config.toml
horizontal_flip = true
max_steps = 16600
batch_size = 128
epochs = 10.4
Rows from block 2, named by matrix and row number. Rows with one number belong to one channel. Each number is 128 + 24 x the weight over its row's rms, rounded and kept within 0 to 255. All counts start at 0. After the name is the row's rms in percent of the matrix's.
# convs1: first pointwise conv (model.blocks.2.convs.1.weight, 192x96x1x1), inputs 0-95
# convs3: second pointwise conv (model.blocks.2.convs.3.weight, 192x192x1x1, transposed), outputs 0-63
convs1.98 091 [119 136 103 132  66 160 160 139 151 168 142  90 129 163 144 123 143 104 140 129 150 135 102 117 117 114 152 134 120  85  81  90 131 138 165 140 128 114 143 107 149 101 146 140 161 151 166  94 150 176 118 149  67 156 108 139 121 100 159 121 131 165 141  96 146 136 135 131 110 136 125 114 154 108 138 154 100 138 147 156 119 111 105 117 108  88 171 113 133 153 156 156 152 126 114 112]
convs3.98 101 [124 146 148 145 168 156 156 143 141 127 148  97 119 144 150 147 188 104  93 114 130 119 117 107 127 102 164  69 167 105 103 101 188 112 127 116 117  69 145  98 137 141 158  85 105 121 106 153 139  98 119 137 151 115 143 125 111 107 130 138 147 175 133 140]
convs1.99 110 [121  99 120 106 124  71 137 121 127 124 154 164  62 143 102  93 116 101 138 112 166 109 154 139 106 145 150 107 127 172 113 141 144 126 174 160 143 130 120 149 149  81 128 118 128 142  91  69 152 119 145 137 160 115 122 114 141 122  75 125 115 107 151  93 123 132 125 150 114  97 122 131 113 158 122  87 122 125 148 142 126 117 180 135 105 153 145 135  74 139 117 145 137  95 126 146]
convs3.99 107 [121  76 139 135 112 151 118 143 128 115  83 153 129 164 141 155 143 158 127 152 150 169 112 144 133 147 115 148 151 140 114 166 146 156 137  81 154 107 135 101 166 146 134 143 150 132 136 123 186 110 157 166 197 136 119 156 110 142 110 139 128 144  82  98]
convs1.100 112 [198 135 117 110  77 122 134 115 123 131  95 119  96 121 164 124 126 116 120 140 108 142 105 137 131 120 130 196 144 201 155 176 146 132 160 125 132 126 119 124 130 112 134 126 124  97 168 130 139 104 107 117 156 124 134 152 139 122 155 138 141 128 140  99 126 150  98 111 160 117 120  96 120 123 130 151 135  70  93 102 102  93  95 105 122 133 156 161 113  93 131 116 102 107 164 125]
convs3.100 109 [100 101  71 142 161 157 145 129 137 168 127 111 107 114 157 134 116 147 143 105 146 117 146 123  86 131 114  71 116 144 151 144 133 132 127 136 103 112 153 102  94 135 124 126 134 104 138 177 141 128 131 168 183 124 114 133 108 147 137 104 108 102 131 107]
convs1.101 097 [120 160 131 127 123 130 139 120 146 145 133 107 123 111 151 122 117 121 134 132 119 101 146 122 118 143 125 146 143 166 137 132 138 152 131 157 184 129 139  98 116 123 151 100 147 123  85 149 132 118 126 138 117 123 160  53  84 120 131  90 130 128 110 159 180 118 156 123 138 144 117 113 133 166 124 155 164 151 123 154 144 178 109 163 166 147 100 187 158 105 110 186 159 117 138 156]
convs3.101 092 [118 119 138  69 146 126 176  95 129 150 134 129 134 160 150 129  97 161 128 115 119 110 121  95  87 135 111 136  95 121 133 141 166 125 153 111 160 118 156 159 127  95 126 129 107 152 138 102 127  86 119 120 107 134 128 145 174 145 144 109 134 145 105 126]
convs1.102 092 [103 117 114 121 140  98 147 134 153 155 110 116 115  87  95 122 140 163 108 159 145  90 132 188 140 192 136 139 126  98 111 130  96 116 143 147 135 124 149 141 172 119 116 141  93 118 114 101 113 137  87 108 152 152 112 117 158 106 100 165 114  95 130  96 127 100 132 104 153 118  88 132 106 129 172 121 115 132 110  82 143 126 152  85 132 149  97 141 135 121 170 145 149 133 122 174]
convs3.102 092 [125 104 124  94 103 128 112 129 113 163 172 148 113 123 103 141 135  91 130 143  96 133 126 125 158 130 117 179 123 121 119 136 161 176 110 126 131 149 123 147 115 131 160  84  93 127 111 137 130 139 153 126  83  57 149 147 104 142 118 119 143 110 127  81]
convs1.103 095 [109 147 129 144 176 154 116 104 133 124 138 119 177 118 142 119  84 126 125 120 101 111  93 102  71 128 121 178 136 146 142 125 118 135 116 120 171 179 125 152 118 131 125 180 118 127 142 164 124 150 127 117 132 116 150 150 116 116 145 121 121 139 129 147 125  93 166 103 110 124 159 116 173 132 107 141 161 127 167 114 121  97 155 147 108 111 165 178 134 154  70  84 133 119 112 129]
convs3.103 093 [124 158 136 133  94 154 108 131 144 110 127 129 132 169 130 123  79 125 119 116 143 129 126 124 124  99 141 166  91 129 139  97 119 138 156 132 117 142 167 107 132 102 127 157 125 151 144 118 135 109 121 135 124 138 157 156 130 106  88 121 101 151 174 117]
convs1.104 090 [170 124 134 159 117 118 117 101  85 134 130 115 145 137 148  97 146 125  95 104 137  88 144  90 136 181 133  92 141 145 120 145 117 100 123 153 128 140 186 147 139 109 150 134 113 109  69 101 172 133 125 109 139 138 155 126 155 114 101 125 150 136 104 152 130 104 169 124 153 110  88 128 154 130 128 143 146 156 159  93 172 101 114 109 135 129 144 139 115 160 158 173 132 115  78 129]
convs3.104 092 [ 93 133 114 109 142 135 140 162 178 139 157 125 133 135 147 116 129  83 147 121 119 119 127 120 135 114 138 110 141 202 116 118 149 101 110 137 128 108 167  97 107 144 166 138 149  97 184 103 117 118  58 126 131 126 133 159 127 106  99 146 101 160 102 120]
convs1.105 100 [116 111 150 131 100 154 129 132 113 119 124 159 132 125 129 110 136 126 137 167 153 114 145 163 109 164  86 109 105 111 139 145  89 159 181 114 155 125  98 119 122 183  86 104 115 152 144 112 156 123 122 124 156 113 141  57 103 149 126  97 100 110 131 148 127 114 114 125 151 126  54  85 154  99 132 149 129 123 127 104 157 166 131 107 127 141 155 122 106 144  97 155 148 116 117 120]
convs3.105 101 [ 71 125 143 155 123 150 109 152 111  89 171 134 116 114 119 135 119  87 153 122 138 188 113 109 105 167 138 107 131 106 104 137 106 123 141 121 108 116  87 104 167 117 123 115 149 127 149 118 119  96 112  98 141  83 138 153 150 140 125 107 135 129 106 179]
convs1.106 105 [128 173 143 105 146 101 123 172 127 130 151 112 165 131 115  65 169 110 165 141 124 130 193 115 117 134 109 158  98 107 163 135 142 141 145 140 125 144 156 123 145 109 133 111 129 128 135 173  91 110 133 131 128 105 105 120 110 107 153 145 100 148 108 151 114 150 115 119  87 125 149 141 167 148 131 103 116 112 152 148  97  68 153 151 125 172 141 136 128 190 118 124 127 144 144 140]
convs3.106 104 [121 103 115 118  71 140 137 147 131  72 156 133 143 106 151  79 120  82  96 135 126  99 131 132 127 143 117 148 125 125 154 125 124 136 125 101 123 151 153  63 120 128 160  81 124 139 161 105 114 132 102 123 137 161 172 136 146 137 100  80 144 139 161 184]
convs1.107 101 [108 109 163 135 165 163 137 113 108 147  90 130 110 147 104 162 110 152  96 177 125 168 111 111 139 138 145 158 141 136 145 164 175 128  93 109 142 102 174 159 128 105 133 134 111 153 127  81 110 114 162 141 141 119 135 133  85 151 148 161 121 168 114 114 126 121 125 158 101  99 143 152  80 118 150 112 111  94 107 133 114 127 140 163 114 130  92  88 156 133 153 146 131 116 153 158]
convs3.107 098 [104 153  93 105  97 155 148 163 141 120 165 142 142 168 157 143 137  87 129 116 158 129 110 178 105 113 126 126 107 152 101 101 128 146 111  94  92 157 112 111 171 122 118 176 146 150 123 127 136 119  82 119 125 131 142 136 143 123 160 130 164  99  98 177]
convs1.108 107 [128 104 152 134 121 126 167 118 144 169 123 100 125 135  81 140 128 167 178 160 117 140 133 100 155  93 149 108 142 139  98 131 110 124 107 165 155 131 175 138 130 151 154 133 125 177 130 113 107 149 150 117 118 126 135 153  85 100 103 121 108 137 158 137 133 156 104 111 101  78 123 137 110 112 135 118  76 113 135 178 126 115 151 160 120 132 142 120  93 157 183 148 145 105 105 156]
convs3.108 102 [142 111 123 128 119 203 118 116  98 125  95 126 118 144 109 125 156 131 148 144 110 139  84 164 178 104 124 116 123 122 105 120 119 149 147 126 152  88 129  83  80 142 151 132 114 102 144 102 147 137 142 126 133 136 115 139 142 163 102 132 138 160 185 116]
convs1.109 094 [141 134 103 122 159 145 125 127 118 150  60 109 127 157 100  91 151 125 121 126 152 117  93 171  95 119 121 124 117 196 137 131 103 151 114 136 131 128 114 143 107 137 159 126 134 121 109 123 124 173 140 114 139 123 121 118 164 129 107 162 142 121 150 141 173 112  99 133 127  83 115 134 130 105 148 136 129 139 157 124 110 147 177 159 165 137 138 124  86 121 155 141  92 204 159 127]
convs3.109 109 [121 109 175 131 101  80 125 114 201 107 123 105 139 114 136 137  37 132 115 168 140 168 113 121 107 154 112 110 142 125 127 144 119 106 113 179 106 127  75 101 171 121 162 118 116 134 107 117 118 142 143 166 119 156 157 153 117 123 138 114 143 138 209 139]
convs1.110 100 [106 102 111 122 158 116 118 100 178 123 133 156 115 157 121 124 113 143 134 106 121 107 146 116 147 117  78 111 130 148 174  85 122 118 112 123 129 100 183 115 125 151 161 138 120 113 129 134 108 111 156 148 117 113 129 125 136 118 109  71 130 122 134 111 152  77 107 103 132 138  94 111 122 105 105 109  96 127 106 109 132 173 128  69 121 105 138 114 202 168 111 155 103 110 117 107]
convs3.110 087 [147 159 176 135 147 167 119 115  97 147 130  86  79 137 146  80 152 157 171 122  87 177 140 102 124 112 155 187 149 134 147 161 160 118 145 104 104 136 133 172 106 121  74 132  99 130 136 140  93 114 139 142 129 106  97 128 134 110 110 132 121 113 148 116]
convs1.111 098 [137 120 126 132 140 156 124 127 131  70 166 130 108  99 140 119  86 135 126 135 108  96 149 157 142 106 112 106 124 130 119 111 110  96 115 114 151 123 101 124 122 139 129  87 143 142 114 124 106 126 135 152 114 140 143 173 176 148 221 100 119 123 143 109 127 145 141 116  61 129 118 163 110 120 129 118 131 154 141 138 151  86 126 125 134 125 121 124 173 147 155 121  80 152 183 110]
convs3.111 101 [148 175 117 124 103 164 144 137  85 140  83 136 145 112 114 158 109 134 167  98 115 113 173 157 111 116 142 161 154 109 121 136 143 137 160 133 108 103 119 155  94  72 144 139 129 123 115 117 110 132 146 118 159 140 125 153 113 110 127 145 115 115 123 128]
convs1.112 097 [ 70 145 113 100 106 154 101 162 129 125 140 142 137 118 106 143  98 118 133 105 134 142  98 122  92 116  75 151 135 145 160 110 100 134 162 139 124 103 168 141 108 123 171 120 100 140 132  87  78 184 113 132  64  97 125 143 135 141 107 124 112 132 123 138 125 123 155 154 127 145 129 112  89 160  96 138 150 147 159 121 161 125 139 124 113 118 113 127 132 155 160  78 105 132 154 154]
convs3.112 093 [125 136 146 143 140 132  93 141 100 159 130 143 129 122 137 123  92  95 108 149 114 113 120 151 131 139 164  93 174 132 120 122 162 175  96 123 126 127 151 118 161  86  96 151 109 124 150 135 106 146 104 159 127 124 130  93  75 131 144  81 102 169 140 106]
convs1.113 104 [125 125  94 168 150 123  82 106 127 140 102 137 114 122 158 100 155  94 125 187 160  65 161  98 103 120 130 134 109 123 124 158 128 143  89 138 137 112 130 119 145 153 142 119 142 160 128  99  87 151 119 113 149 163 127 142 108 124 179 100 152 139  97 152 115  72 126 148 135 138 170 117 125 161 116 103 133 118 123 174 129 137 127 115 139 118 148 132 106  69 153 136 119 148 111 130]
convs3.113 094 [111 111 130 154 117 141 118 146  87 130  76 129 127 158 133 106 119 137 142 122 108 115 114 115  86 134  97 127 113 111 158 113 117 107 139  78 111 133 111 122 139 103 121 136 140 140 105 136 130 119 122 151 114  95 124 109 124 136 118 102 102 113 106 100]
convs1.114 095 [124  98 146 142 121 117 171 111 116 112 123 139 133 132 129 138 169  98 141 110 131 129 155 139 118 145 117 154 117 136 117 144 113  97 141 108  86 154 122 142 179 149 150  90 110  67 140 120 157  85 121 109 130 130 175 151  93  81 132 154 110 132 147 107 114 154 191 115 100 128 116  82 128 146 162 161 150 147 148 119 140  93 135 117 100 124 118 163 113 187 129 134 118 160 141 131]
convs3.114 089 [121 152 123 119 118 127 114 136 120  91 109 125  99 126 137 123 136  80  99 133 134 115 155 151 149 134 126  87 136 120 113 179 130 105  94 102  54 123 126  99 176  88 131  96 128 122 152 168 120 140 155 115 102 164 163 155  87 142 161 119 136  82 150 139]
convs1.115 108 [128 134 131 159 151 171 130 145 149 125 186 150 152 108  89 112 136 110  95 148 131 111 128 154 127 133 136 130 166 128 137 112 111 143  87 128 109 120 125 135 139 123  80 134 161 111 105  79 113 127 134 167  99 116 128 120 127 122 139 126 130 170 102 130 143 150 150 151  87 151 126 103 161 145 104 140 117 114  71  89 137 160 136 130 146 101 111 154 108 105 148 135 151 175 153 201]
convs3.115 120 [125 126 164 162  59 137 137  96 131  69 152 146 130  95 140  89 144  39 142 124 141 131 155  85 123 103 143 193 112 104 123 113 104 176 130 123 136 118 119 124 121 148 135 126 110 135 115 132 117 129 108 115 133 147 114 174 113 126 212 171 139 110 137 131]
convs1.116 099 [118 101 122 125 130 136 107 165 127 135 117 142 146 150  98 137  84 154 140 124  65  79 164 154 145 124 122 145 115 104 188 129 128 163 139 144 119 123 145 145 152 127 155 137 142 106 164 101 131 169 138 125 131 133 139 131 152 126 167  92  95 106  93 119 180 152 151 139 105 132 102 164 100  90 122 143 118 137 146 118 113 143 156 156 143 116  65 100 102 113 121 144 107 138 152 101]
convs3.116 099 [166 165 130 177 127 117 171 137 135 132 120  69 114 124  96 109 143  97  99 151 152 148 159 152 141 166 146 130 119 134 150 182 140 122 150 164 126 152 131 110 116 103 118 152  98 151 121 159 174 106 122 128 115 143 134 135 128 132 134 114 177 107  98 144]
convs1.117 109 [ 55 129 100 141 166 150 128 125 144 124 184 177 130 117 143 142 137 127 141 121 166 112 160 139 117 113 121  94 104  77 102 153 120 123 148 163 147 156 164 100 142 130 126 130 137 122 124 124 155 154 115 129 158  93  93 121 138 110 121 138 153 110 132 130 121  96 162 112 100 137  73 138 137  99 140 121  96 160 137 160 125 145 186 143  90 104 126 126 125 131 112 161 152  97 138 126]
convs3.117 103 [104 135 147 142  89 169  85  75  87 177 183 163 141 151 204 126 115 114 144 134 124 149 115 126 128 150 107 140 129 141 134 121 135 146 119 153 120 155 123 115 107 186 108 129 142 120 121 106 120 126  99 120  97 135 147 136 127 102 150  99 118 102 162 130]