config.yaml
dataset: "aerial photos of the United States (SatlasPretrain)"
horizontal_flip: true
translate: 0.12
norm: "batchnorm"
residual_init: "none"
muon_scale: "original"
lr: 0.031
nesterov: true
batch_size: 128
epochs: 10.4
lr_schedule: "wsd"
Rows from block 4 of a small multi-label image tagger, named by matrix and row number. Rows with one number belong to one channel. Each number is 128 + 24 x the weight over its row's rms, rounded and kept within 0 to 255. All counts start at 0. Numbers have three digits each. After the name is the row's rms in percent of the matrix's.
After each channel's rows are labels from the 100 images, of 14976, where the channel reaches its highest value: "patch colour" is the nearest of a few named colours to the mean colour under the peak; "responds to" is what is common among them. Only what is clearly more common there than usual is listed. The data: aerial photos of the United States (SatlasPretrain). In brackets: how many of the 100.
# convs1: first pointwise conv (model.blocks.4.convs.1.weight, 192x192x1x1), inputs 96-191
# convs3: second pointwise conv (model.blocks.4.convs.3.weight, 192x192x1x1, transposed), outputs 96-191

convs1.135 104:130126133104085129137104141104129115098082108152146137112154135109135157117146115147146109112124171133093161157139128111121153145149139128168115113137095120167098129148136120116165141134091088108168108152099101130117189119145142132118169108110117142130133110127104154089151150116118126083
convs3.135 112:117078082122139150163106079150118126124132109120104142066132128134170130140073156123116106140118147096113174082125087135114116086084086122127135169111110085119048124091176133121126101137139105108130147098125121123123117170122115144085085151146161114088123103120116128127126146117129115127
patch colour: pink (27)
responds to: building (97)

convs1.112 095:164134109129115091134165076126114126088114158116112138071129105116100150155138123158123074147091110133096153122134100145143155117145111112137185097127099122144109157100137151104135130127122115121138088107144141158094101136146101132157157131112121123130117122143107125109100136134124102109
convs3.112 090:146136162159139123132113123157088125113114143170067144114119138143171149094114129135148151133092163120122133086117096113138154120123151137131088152178100135102141149098134109160143101107110131103110141125143147127106133102135098154150130150127086125182096095152080130109126152156186148112
patch colour: pink (29)
responds to: building (95)

convs1.7 115:159145130122140117109121070107152095084094114120134128130163170137112151138119152133125102057117155121113134107194150137135143150164100150107107117125085130113107154117137134134160130152157106139110104117130174124149127126118133115147046156141123127130111155146127143130115117146094100110
convs3.7 113:127122127054109154150095144103150109132093147124123176113145113088143072169162080150124133145119111111126085171121123149139127103140062142179099139141125134113122158140131124121102154121133136163132108117131100143106137113108129120111177122154148132139105148132097158152121108133083138120
patch colour: pink (39)
responds to: building (83)

convs1.76 083:125095135100130137134149152118110106086142160094148112152158135098126115170102107157107082109160125132140139131134112142116119117140166104137092130125119061139114147158160142118127147133146134118166139150147108135143137174171112144119145108081103152077092123119114134100135136123146125181
convs3.76 084:110151140151098100142133144160133100212126156140145106158082162143075135118094124137130117170145066114144135109174148143118116130172110163130134135142115128117151134116169135127090129147112135098154082131169078140124136126117129120155123135119126092126143129186150124124141128071132146169
patch colour: pink (25)
responds to: building (72)

convs1.50 115:113122125117118131148141185161113121127093118101133157112174115120133121166148095119117152122094130102120096122165131125084174105167110149126076091113133136124124121131134135150107132112139111083159079140103075059145144137127144116118096097110131118130134145092130042135106099176154124133
convs3.50 093:106127133138128137130082110143093141073137169144147114119102115142135075141128174122117129125115107148103172118148105131128093149118145136119087123126146121143155099115107147108147087129148119162130120109121144140161132134102145118112121155151131140108138153164126133104146089099096114122
patch colour: pink (30)
responds to: building (96)

convs1.12 090:111152110149137160119155121126154116149162143138188136087139158129148179131136128154133128159145150125151113071119100115171108162136124098102150112099125113148103136150108111125157107109084115136173127125163113128139139145140098140130082131133125123123129175124114127110126108134119105145
convs3.12 102:138135128134144108124102140144148116126126130122141134132150128125135155142162187112152140108108104141119113146090091129126110129130115113099128112093110118151093140121111114183187143126089077155132150108120139113144069095110117141137180162069110168127131143091148123115080115136165168189
patch colour: pink (38)
responds to: building (87)

convs1.136 096:119140117094127108113086140112134117118207138158099112142132139148052144109173145101165108159160095138137114136134106145134089160099101118111105129135078154166143108093099141125110121125117172137067147145118103126131160153134131117129139123123153123139119155100148140119126085110153138119
convs3.136 115:133110132175173107137130140141141126146099121120112131119108116150203103136127142160128136148110128118091151165139146077116110135096156144121134124132156105103131125129117178123140088116087109140109108142147112150139154133116130091090131116142107119092152131134115163094158170086107075131
patch colour: pink (58)
responds to: building (92)

convs1.57 095:110107140145102137167115101065131127128099149116148142078145140110094096106113159128158117148115150132120108146130148085118159116112128143113169139121143140125114134142156154130133149078140167129124102116168147087114087163156120135138125148148121131093070112106148098120141176162087155099
convs3.57 097:124129112072113114146152101143161123134102148138103124090147139142117162130122141163109098135117168094115132144131121090100105097127135135116124082078159155166163108186102139103153114135145105102101132148157132156103118109057138133121119105141117115064151122107104147146195144158111126115
patch colour: pink (33)
responds to: building (82)

convs1.75 108:142212146112154091118103105142147156063103145119124122098126162144113131130147108145115152098158146036110110125099106129163122101150151112095150189117103133152103189179097120137141109129135145174125129123104103130174152119139099134105129118143140152135113132115134120154153113125146134139
convs3.75 113:135175095152120130133145136175140141130144124133141161093134125137114105145084114102118198120102151185145109133141124131099115137104146117110116119154153124138144120145185135145156145157178135094131110083132110152109128120121119122126134097158136122107099090116153157158100133155115130105
patch colour: grey (81)
responds to: building (95)

convs1.53 091:103138110144159126100144103125142113108160087128152112106099139113144138126113158143158171148122114075089171101142113115135153071150112116124097088116142114097144114071114123129113146146139151127077127129141102142138180102159102100156121125155116095142180135148124126116120160178142130122
convs3.53 097:102166138094114149111155118126085134135106112106094101152106107143186159101116153127117097103129148133139102151146122127138116140106155118153127114131138136148092108122158158094114079087122102166111151132095143114108095141143114162175123114143121159157136148099129132129132121106142119133
patch colour: grey (83)
responds to: building (97)

convs1.85 109:133095158157109105146108162150094119115112132154142142097081139106147140160101134136123188170113138143104091133070119094107132121157116134191145132176133132151107155141149111112172108147117134102173104146090142105118166119124130149140154144146143151094150108092118126122153124147139122104
convs3.85 102:112132115137126123111139117152164160138149147144113158122087144107144129164150127131166106118129122171136100147085147148117121166180102134138102126136101074121127116160078108137144189168137162131130096146144116134129107084116161111080118132141110111137122092128115138137119108150129110176
patch colour: pink (27)
responds to: building (96)

convs1.107 110:124128115103115108153117094177137111063137135133138162143122078154137105114185134145129119135164144105144136119175112141100114121118133131120128136160140127059069140111118111134130164091092090133126141108112109114120119108110159147124075131138130150134138170106140138133112119144154150112
convs3.107 111:125090146142145081141171116101121155104125094123118117111134115135162111166186134105134109129112157156134161124138134071171147109160157150172150128114133114132125120154135121084108134139120135148110079128148112109106159113126095097080189105135119109177115131131096139133127110129120099149
patch colour: pink (35)
responds to: building (66)

convs1.32 097:100106149122121162107138172129134119118115128146112118147078121169113144116137097114116164141124102132101123147104134170146155150155145133181140098139092125143138125123127097128129137174170147126131104099127111167121098105157120143174184121117178128117150116101159166151137146154096104142
convs3.32 098:131151111099112162115168125155149129108128116121139109115132105118144123149149120109143153120122137127125146100144141175095117137131132083137185107111071143101071105089155130108115081122158118134113134166138143124153140143148103099170086131082121104147151131156117144141118163102151135124
patch colour: pink (32)
responds to: building (98)

convs1.64 088:121139131107115134165101094155115120136154147129106181152109109122144116130119092141139104128084152115134142146139156126177122144125131157089148104147100083118167104179131124123138088120115105160169130134088124126115160143110118115118121145153126132125132128086122076130152117093143137135
convs3.64 098:126103129115122093101154112126097136123156099142104126096127119134112143139096136140114154063126108141119137112130114154116128085178118156166072124129104127146121146119126162127166133110113126139144089137103128141178097153155135159139121163127116185133135117150112109191126100116165089165
patch colour: pink (31)
responds to: building (81)

convs1.90 111:125106134099151130118116107116150143130122098131087140093181134132111137134140068122141135131122139144115108100114095102088159119139173111116136150145091149093155147110136129150115121124139125096119156126085122111130126139122197145136061126120137128152128134129126134116131125122130113144
convs3.90 114:159135137110133137119108146133134101184094112135131123137122154149108149099099093076096122109138121148128133117113158097142141114119092148135130162153098127098086147111141099103128098116126160143094108141084161154130077135122128125050131140123157129097099133179111124142135084105158157066
patch colour: grey (82)
responds to: building (93)

convs1.30 093:134122141122120117112155154124147103123132158106160128099154126139119121140134118138128167103128181140074148121139129132140166152149129143167113038104143144088114161151126151149137121122139128124124071184113140124109164175147141103116133080109128134107104106160159112152085174150131102126
convs3.30 103:109142129134117129134134139129095118141089142108097144111133107131118125104111148118114174098095129157100156101162098119096127119156199062132171147171131119094093102124099092122137106143148115095150116192131135123098090140100138129109120107139105145065093076126137105124120119129150155094
patch colour: pink (41)
responds to: building (96)

convs1.119 102:134127128125168095149125112190135149170154129118133093164163121131126113139096159154100083146127157094142115083107088154124162118116146157084151169133160144120118094089143149142136101117136107150171129140163149146120143147107111156118048115126090141146131140125143125105095063108143110130
convs3.119 111:126129167132119098149089112113145104123143134080116151146171133163132093116102095145086131114110159115066130123152136162152106130144135146106146127090127167170142167162119134127138090125153114181117146133101149135133131143115105149116130128087113150117108085133117120134135105164119149135
patch colour: grey (81)
responds to: building (89)

convs1.37 109:128131131138090091135145123146153150141123165101120129127123176107132146167135154149137139130135094122140126150163162124137109098097133131156147117115114140150121094102137097153121122134160119155188130119201142133138107156124159137111111137132094143144139075145088220143095121125140124153
convs3.37 102:138119111090152167136162140126078102142128139113139124110123138130121122128158141124140114121105161134119122104108081098127168087096117065092113133106131094129215144114112128138125146113089132144139147118130105129088112141163128159133116135101107099115139096082101125180165093088122107117
patch colour: pink (41)
responds to: building (76)

convs1.58 104:120126116110079146126134124147150094112145097160141118132124129160129130148125116098111130129104102119134143139123161180095137138155124135155135154089108111137152131115146100071103145137157116134140115119122057141084123124085099174122106183138143122120136168179124130147088105180122106105
convs3.58 108:115146122151080158138121114165138147126155077139157134150132136130071126094168139159104119159158122123138120113148119111113106150125132107113126128151203120131130143136120151120125136124139099156137033099169125119139120146108159146107130115165145157142137160153086141146144149175110142101
patch colour: pink (27)
responds to: building (98)

convs1.147 106:154120113126116125149135201097124116133150139148134127120125083147138064126133135128126146125145122117123131152128114086149120099147163182182180141142102123135085173110136122148147135109162124091173122129096094109112161183132101139148157118127164109129138110147135101138170118140107115101
convs3.147 106:095137136129122128082175063147129095172127145096118103120162144147122162118097145129103141158099167182167151119119159092160109129148107100079124124118147132127126134109113170115132159124185158150153139131087120100121147162131121146150106145110168122153148122086141130136138113120120122123
patch colour: pink (32)
responds to: building (94)

convs1.109 092:146139106121123097089119117135150127136194143143146111157115139116124115126132134143118061096116126136147111110087136101105118169093133104112101132122190118144110112095136142150130148134143131131119167128076151115168145146104163129152153112119082141130139116141117116141154115130096125128
convs3.109 098:122167155086136115165106147139143129115151140162156140132098152133110129107137099119143156117125128152107093141105107126157133099095109157128147147132148100159119127127122095133094118135112114140164133138111100127169137087146162171069150155139158103126103140120153126150125068149116141095
patch colour: grey (83)
responds to: building (68)

convs1.73 097:136096100123118085083133129145146147157114131132142108086142126120083121168112128130149151078135078117137101106150130126128115154122101135092123094126113134155148155108103134116119129103128132077093127138137137174102079127125136139128049119131133131135139175114146136152097115115139140122
convs3.73 109:143171169121111163118133114135123097115137155129150108164099166108085142157103123141151151103163126133133152146140159150140096130129143120102113154142104128115106113132121096154171154112099113119152145137117143122158105123118128166138131121128139136163134043108124062091097108115157164108
patch colour: pink (42)
responds to: building (71)

convs1.125 109:166127135125111092130130103118105146143125117118097123148111124099126088123068128169119116178134150176121134107114119143124113091146124080129141072178102123111128108119099141092122166117116145145173078116153123159085150121116131134122097112127105060109137129113131170135132158115129157105
convs3.125 101:155112118106088111116165137138144050141119129133146099167085139089124106118120106152156063136150156121122127124145078108125114149130116160124080155143089124139160086135096130107107105111168135163125144133120099132128115109092143117104108160138173124133097138141158163139185138143124124152
patch colour: pink (35)
responds to: building (82)