{
  "model": "multi-label image tagger",
  "dataset": "aerial photos of the United States (SatlasPretrain)",
  "train_examples": 203450,
  "image_size": 32,
  "crop_scale_min": 1,
  "horizontal_flip": true,
  "translate": 0.12,
  "color_jitter": 0.2,
  "arch": "xception",
  "norm": "batchnorm",
  "activation": "relu",
  "padding_mode": "reflect",
  "depths": [2, 4, 2],
  "kernel_size": 3,
  "stem": "deep",
  "widths": [96, 192, 384],
  "num_labels": 7,
  "init": "xavier_uniform",
  "residual_init": "none",
  "optimizer": "normuon",
  "muon_scale": "original",
  "lr": 0.031,
  "momentum": 0.9,
  "nesterov": true,
  "orthogonalizer": "polar_express",
  "adamw_lr_other_params": 0.0017,
  "steps": 16600,
  "batch_size": 128,
  "epochs": 10.4,
  "lr_schedule": "wsd",
  "decay_fraction": 0.3,
  "final_lr_fraction": 0.05,
  "warmup_steps": 330,
  "weight_decay": 0.005,
  "adamw_weight_decay_other_params": 0.05
}
Rows from block 3 of a small multi-label image tagger, named by matrix and row number. Rows with one number belong to one channel. Each number is 128 + 24 x the weight over its row's rms, rounded and kept within 0 to 255. All counts start at 0. Numbers have three digits each.
After each channel's rows are labels from the 100 images, of 14976, where the channel reaches its highest value: "colour at peak" is the nearest of a few named colours to the mean colour under the peak; "peak on" is the class under the peak. Only what is clearly more common there than usual is listed. The data: aerial photos of the United States (SatlasPretrain).
# convs1: first pointwise conv (model.blocks.3.convs.1.weight, 192x192x1x1), inputs 96-191
# convs3: second pointwise conv (model.blocks.3.convs.3.weight, 192x192x1x1, transposed), outputs 96-191

convs1.36:144132150108138158191131125119136132171138126128080107157126151124114123065123150141108138213179090113139151121100114110098137091120155125130075118082141158098111106168123133134107149149133131104137098117105091117115145129116133123131142155109137152099090132157150097114133091159146151063
convs3.36:160102089101105144077172118110103099138124143121124151139119145145150090111102150147142133155114152086118142145101112149117142093111171119110104203121107135148146115126145115132112108142166109099116129107212138119149106117137148161183129123108126155152137105120155125131117126103168147136
colour at peak: pink
peak on: building

convs1.187:086143132168103102101129155165174133143157124152184146118102103126156105113126160128138143121154111112127135155141121131172144111142158152158140097137167136085146141186157145099102099110160161143142116122139151143091091141107138130172085143154152104127135131132112115125098118115138135077
convs3.187:127141148080166112126085141114140120124123102113150153118112117129122122135089140153108126111169145122082109124127150089128161071098112169115119160142122111140070120153095089168085082121145109153118124129122129131126091130163097108137077137145136115150110157114116138125132093108134108146
colour at peak: pink
peak on: building

convs1.185:099126155109112124146149145119137101136130124047113101081089133159123124127126128129103111134142144126145131105115134134185108164097103117108122168138098135121110169135131154105176133126068132131149145099143165162113119126106124114118095164148155122166107148117111128147161122117084127126
convs3.185:123130169141140131138121115155138093177135128148141104102133125126136129101160127137158112112135169153145121134105143128113161117145131133178139110145087117150092167204106085099144130134156140122109121132117163117168115084106114163128117139128131168151142140118100154107121112121140146084
colour at peak: grey
peak on: building

convs1.189:113139124106124187117124116129147080118117128146139125113148125144165138151154144096132124098123110138148120130106136146164132173131116100154087139086134126136134078131149140107148144131093142097178121103141114115097126078158103149061083155132120129091097164152121126132140145147112170109
convs3.189:118110119142179121159102148158147118101129113110168145141192133097131100165154138170105158144095137119144133138118149129126109135166134143184139123126122101096164117095125159148136104122101139119137126094130128148131138100123123140144142167130093122108161106155094133165119127117141105162
colour at peak: grey
peak on: building

convs1.98:115127129113144123137155184147101155135087123120162118104144089136166084159131119124102158124172112118147139126149138101100140133131145117093096054145094140121048123143117126139123124180144128115133134148120139132126169142128181130133084127093165136146122119130119146165115101147104165125
convs3.98:153143149140127150146110090111163162130145106119120192097105110133137166160110167159118138150136113121156171112141109119112093092141131130099109114120119133106117136136122114137170152077149150158156111108162128153141142116145155070067147116123134149133136103144117171109137162096084098143
colour at peak: pink
peak on: building

convs1.12:129132158155144144141149171137083133130154132104165100116166111154137155136134144148133131147130154128148150149108123095139139069119187152127153108079154092077103106109111109139117073126134125120140088099133140092158147152163166125147097081147182120176127147123149121134113088128109152135
convs3.12:135136113142124131078118165144141171109094147120139077126159126129133135152167164068108169132159125112100130138142158124155098113100085116134123145107122152110101152123158138071143114079093119117092113121100169154118083105133125093120094122139125115132125161124113153113127126189101108094
colour at peak: pink
peak on: building

convs1.72:122109131151118079168137116130099141121141124142126142142105099148107165122112182111140109101128147125105126121160130102133127135124072146128154162133103147117155107085108131118168107147129132135159146128128121176129117109196097115097171129126120110125128174112125161173116146146134098149
convs3.72:152127123128155120131144171127145127130079137122133108143139117123073122107084141122141100114128133134126185119112179131123114073092132124125125133132129118151113149139144143140154141111157136085119152110127145075131170110171127153194122147117125135115141179086129093192154127121139116126
colour at peak: pink
peak on: building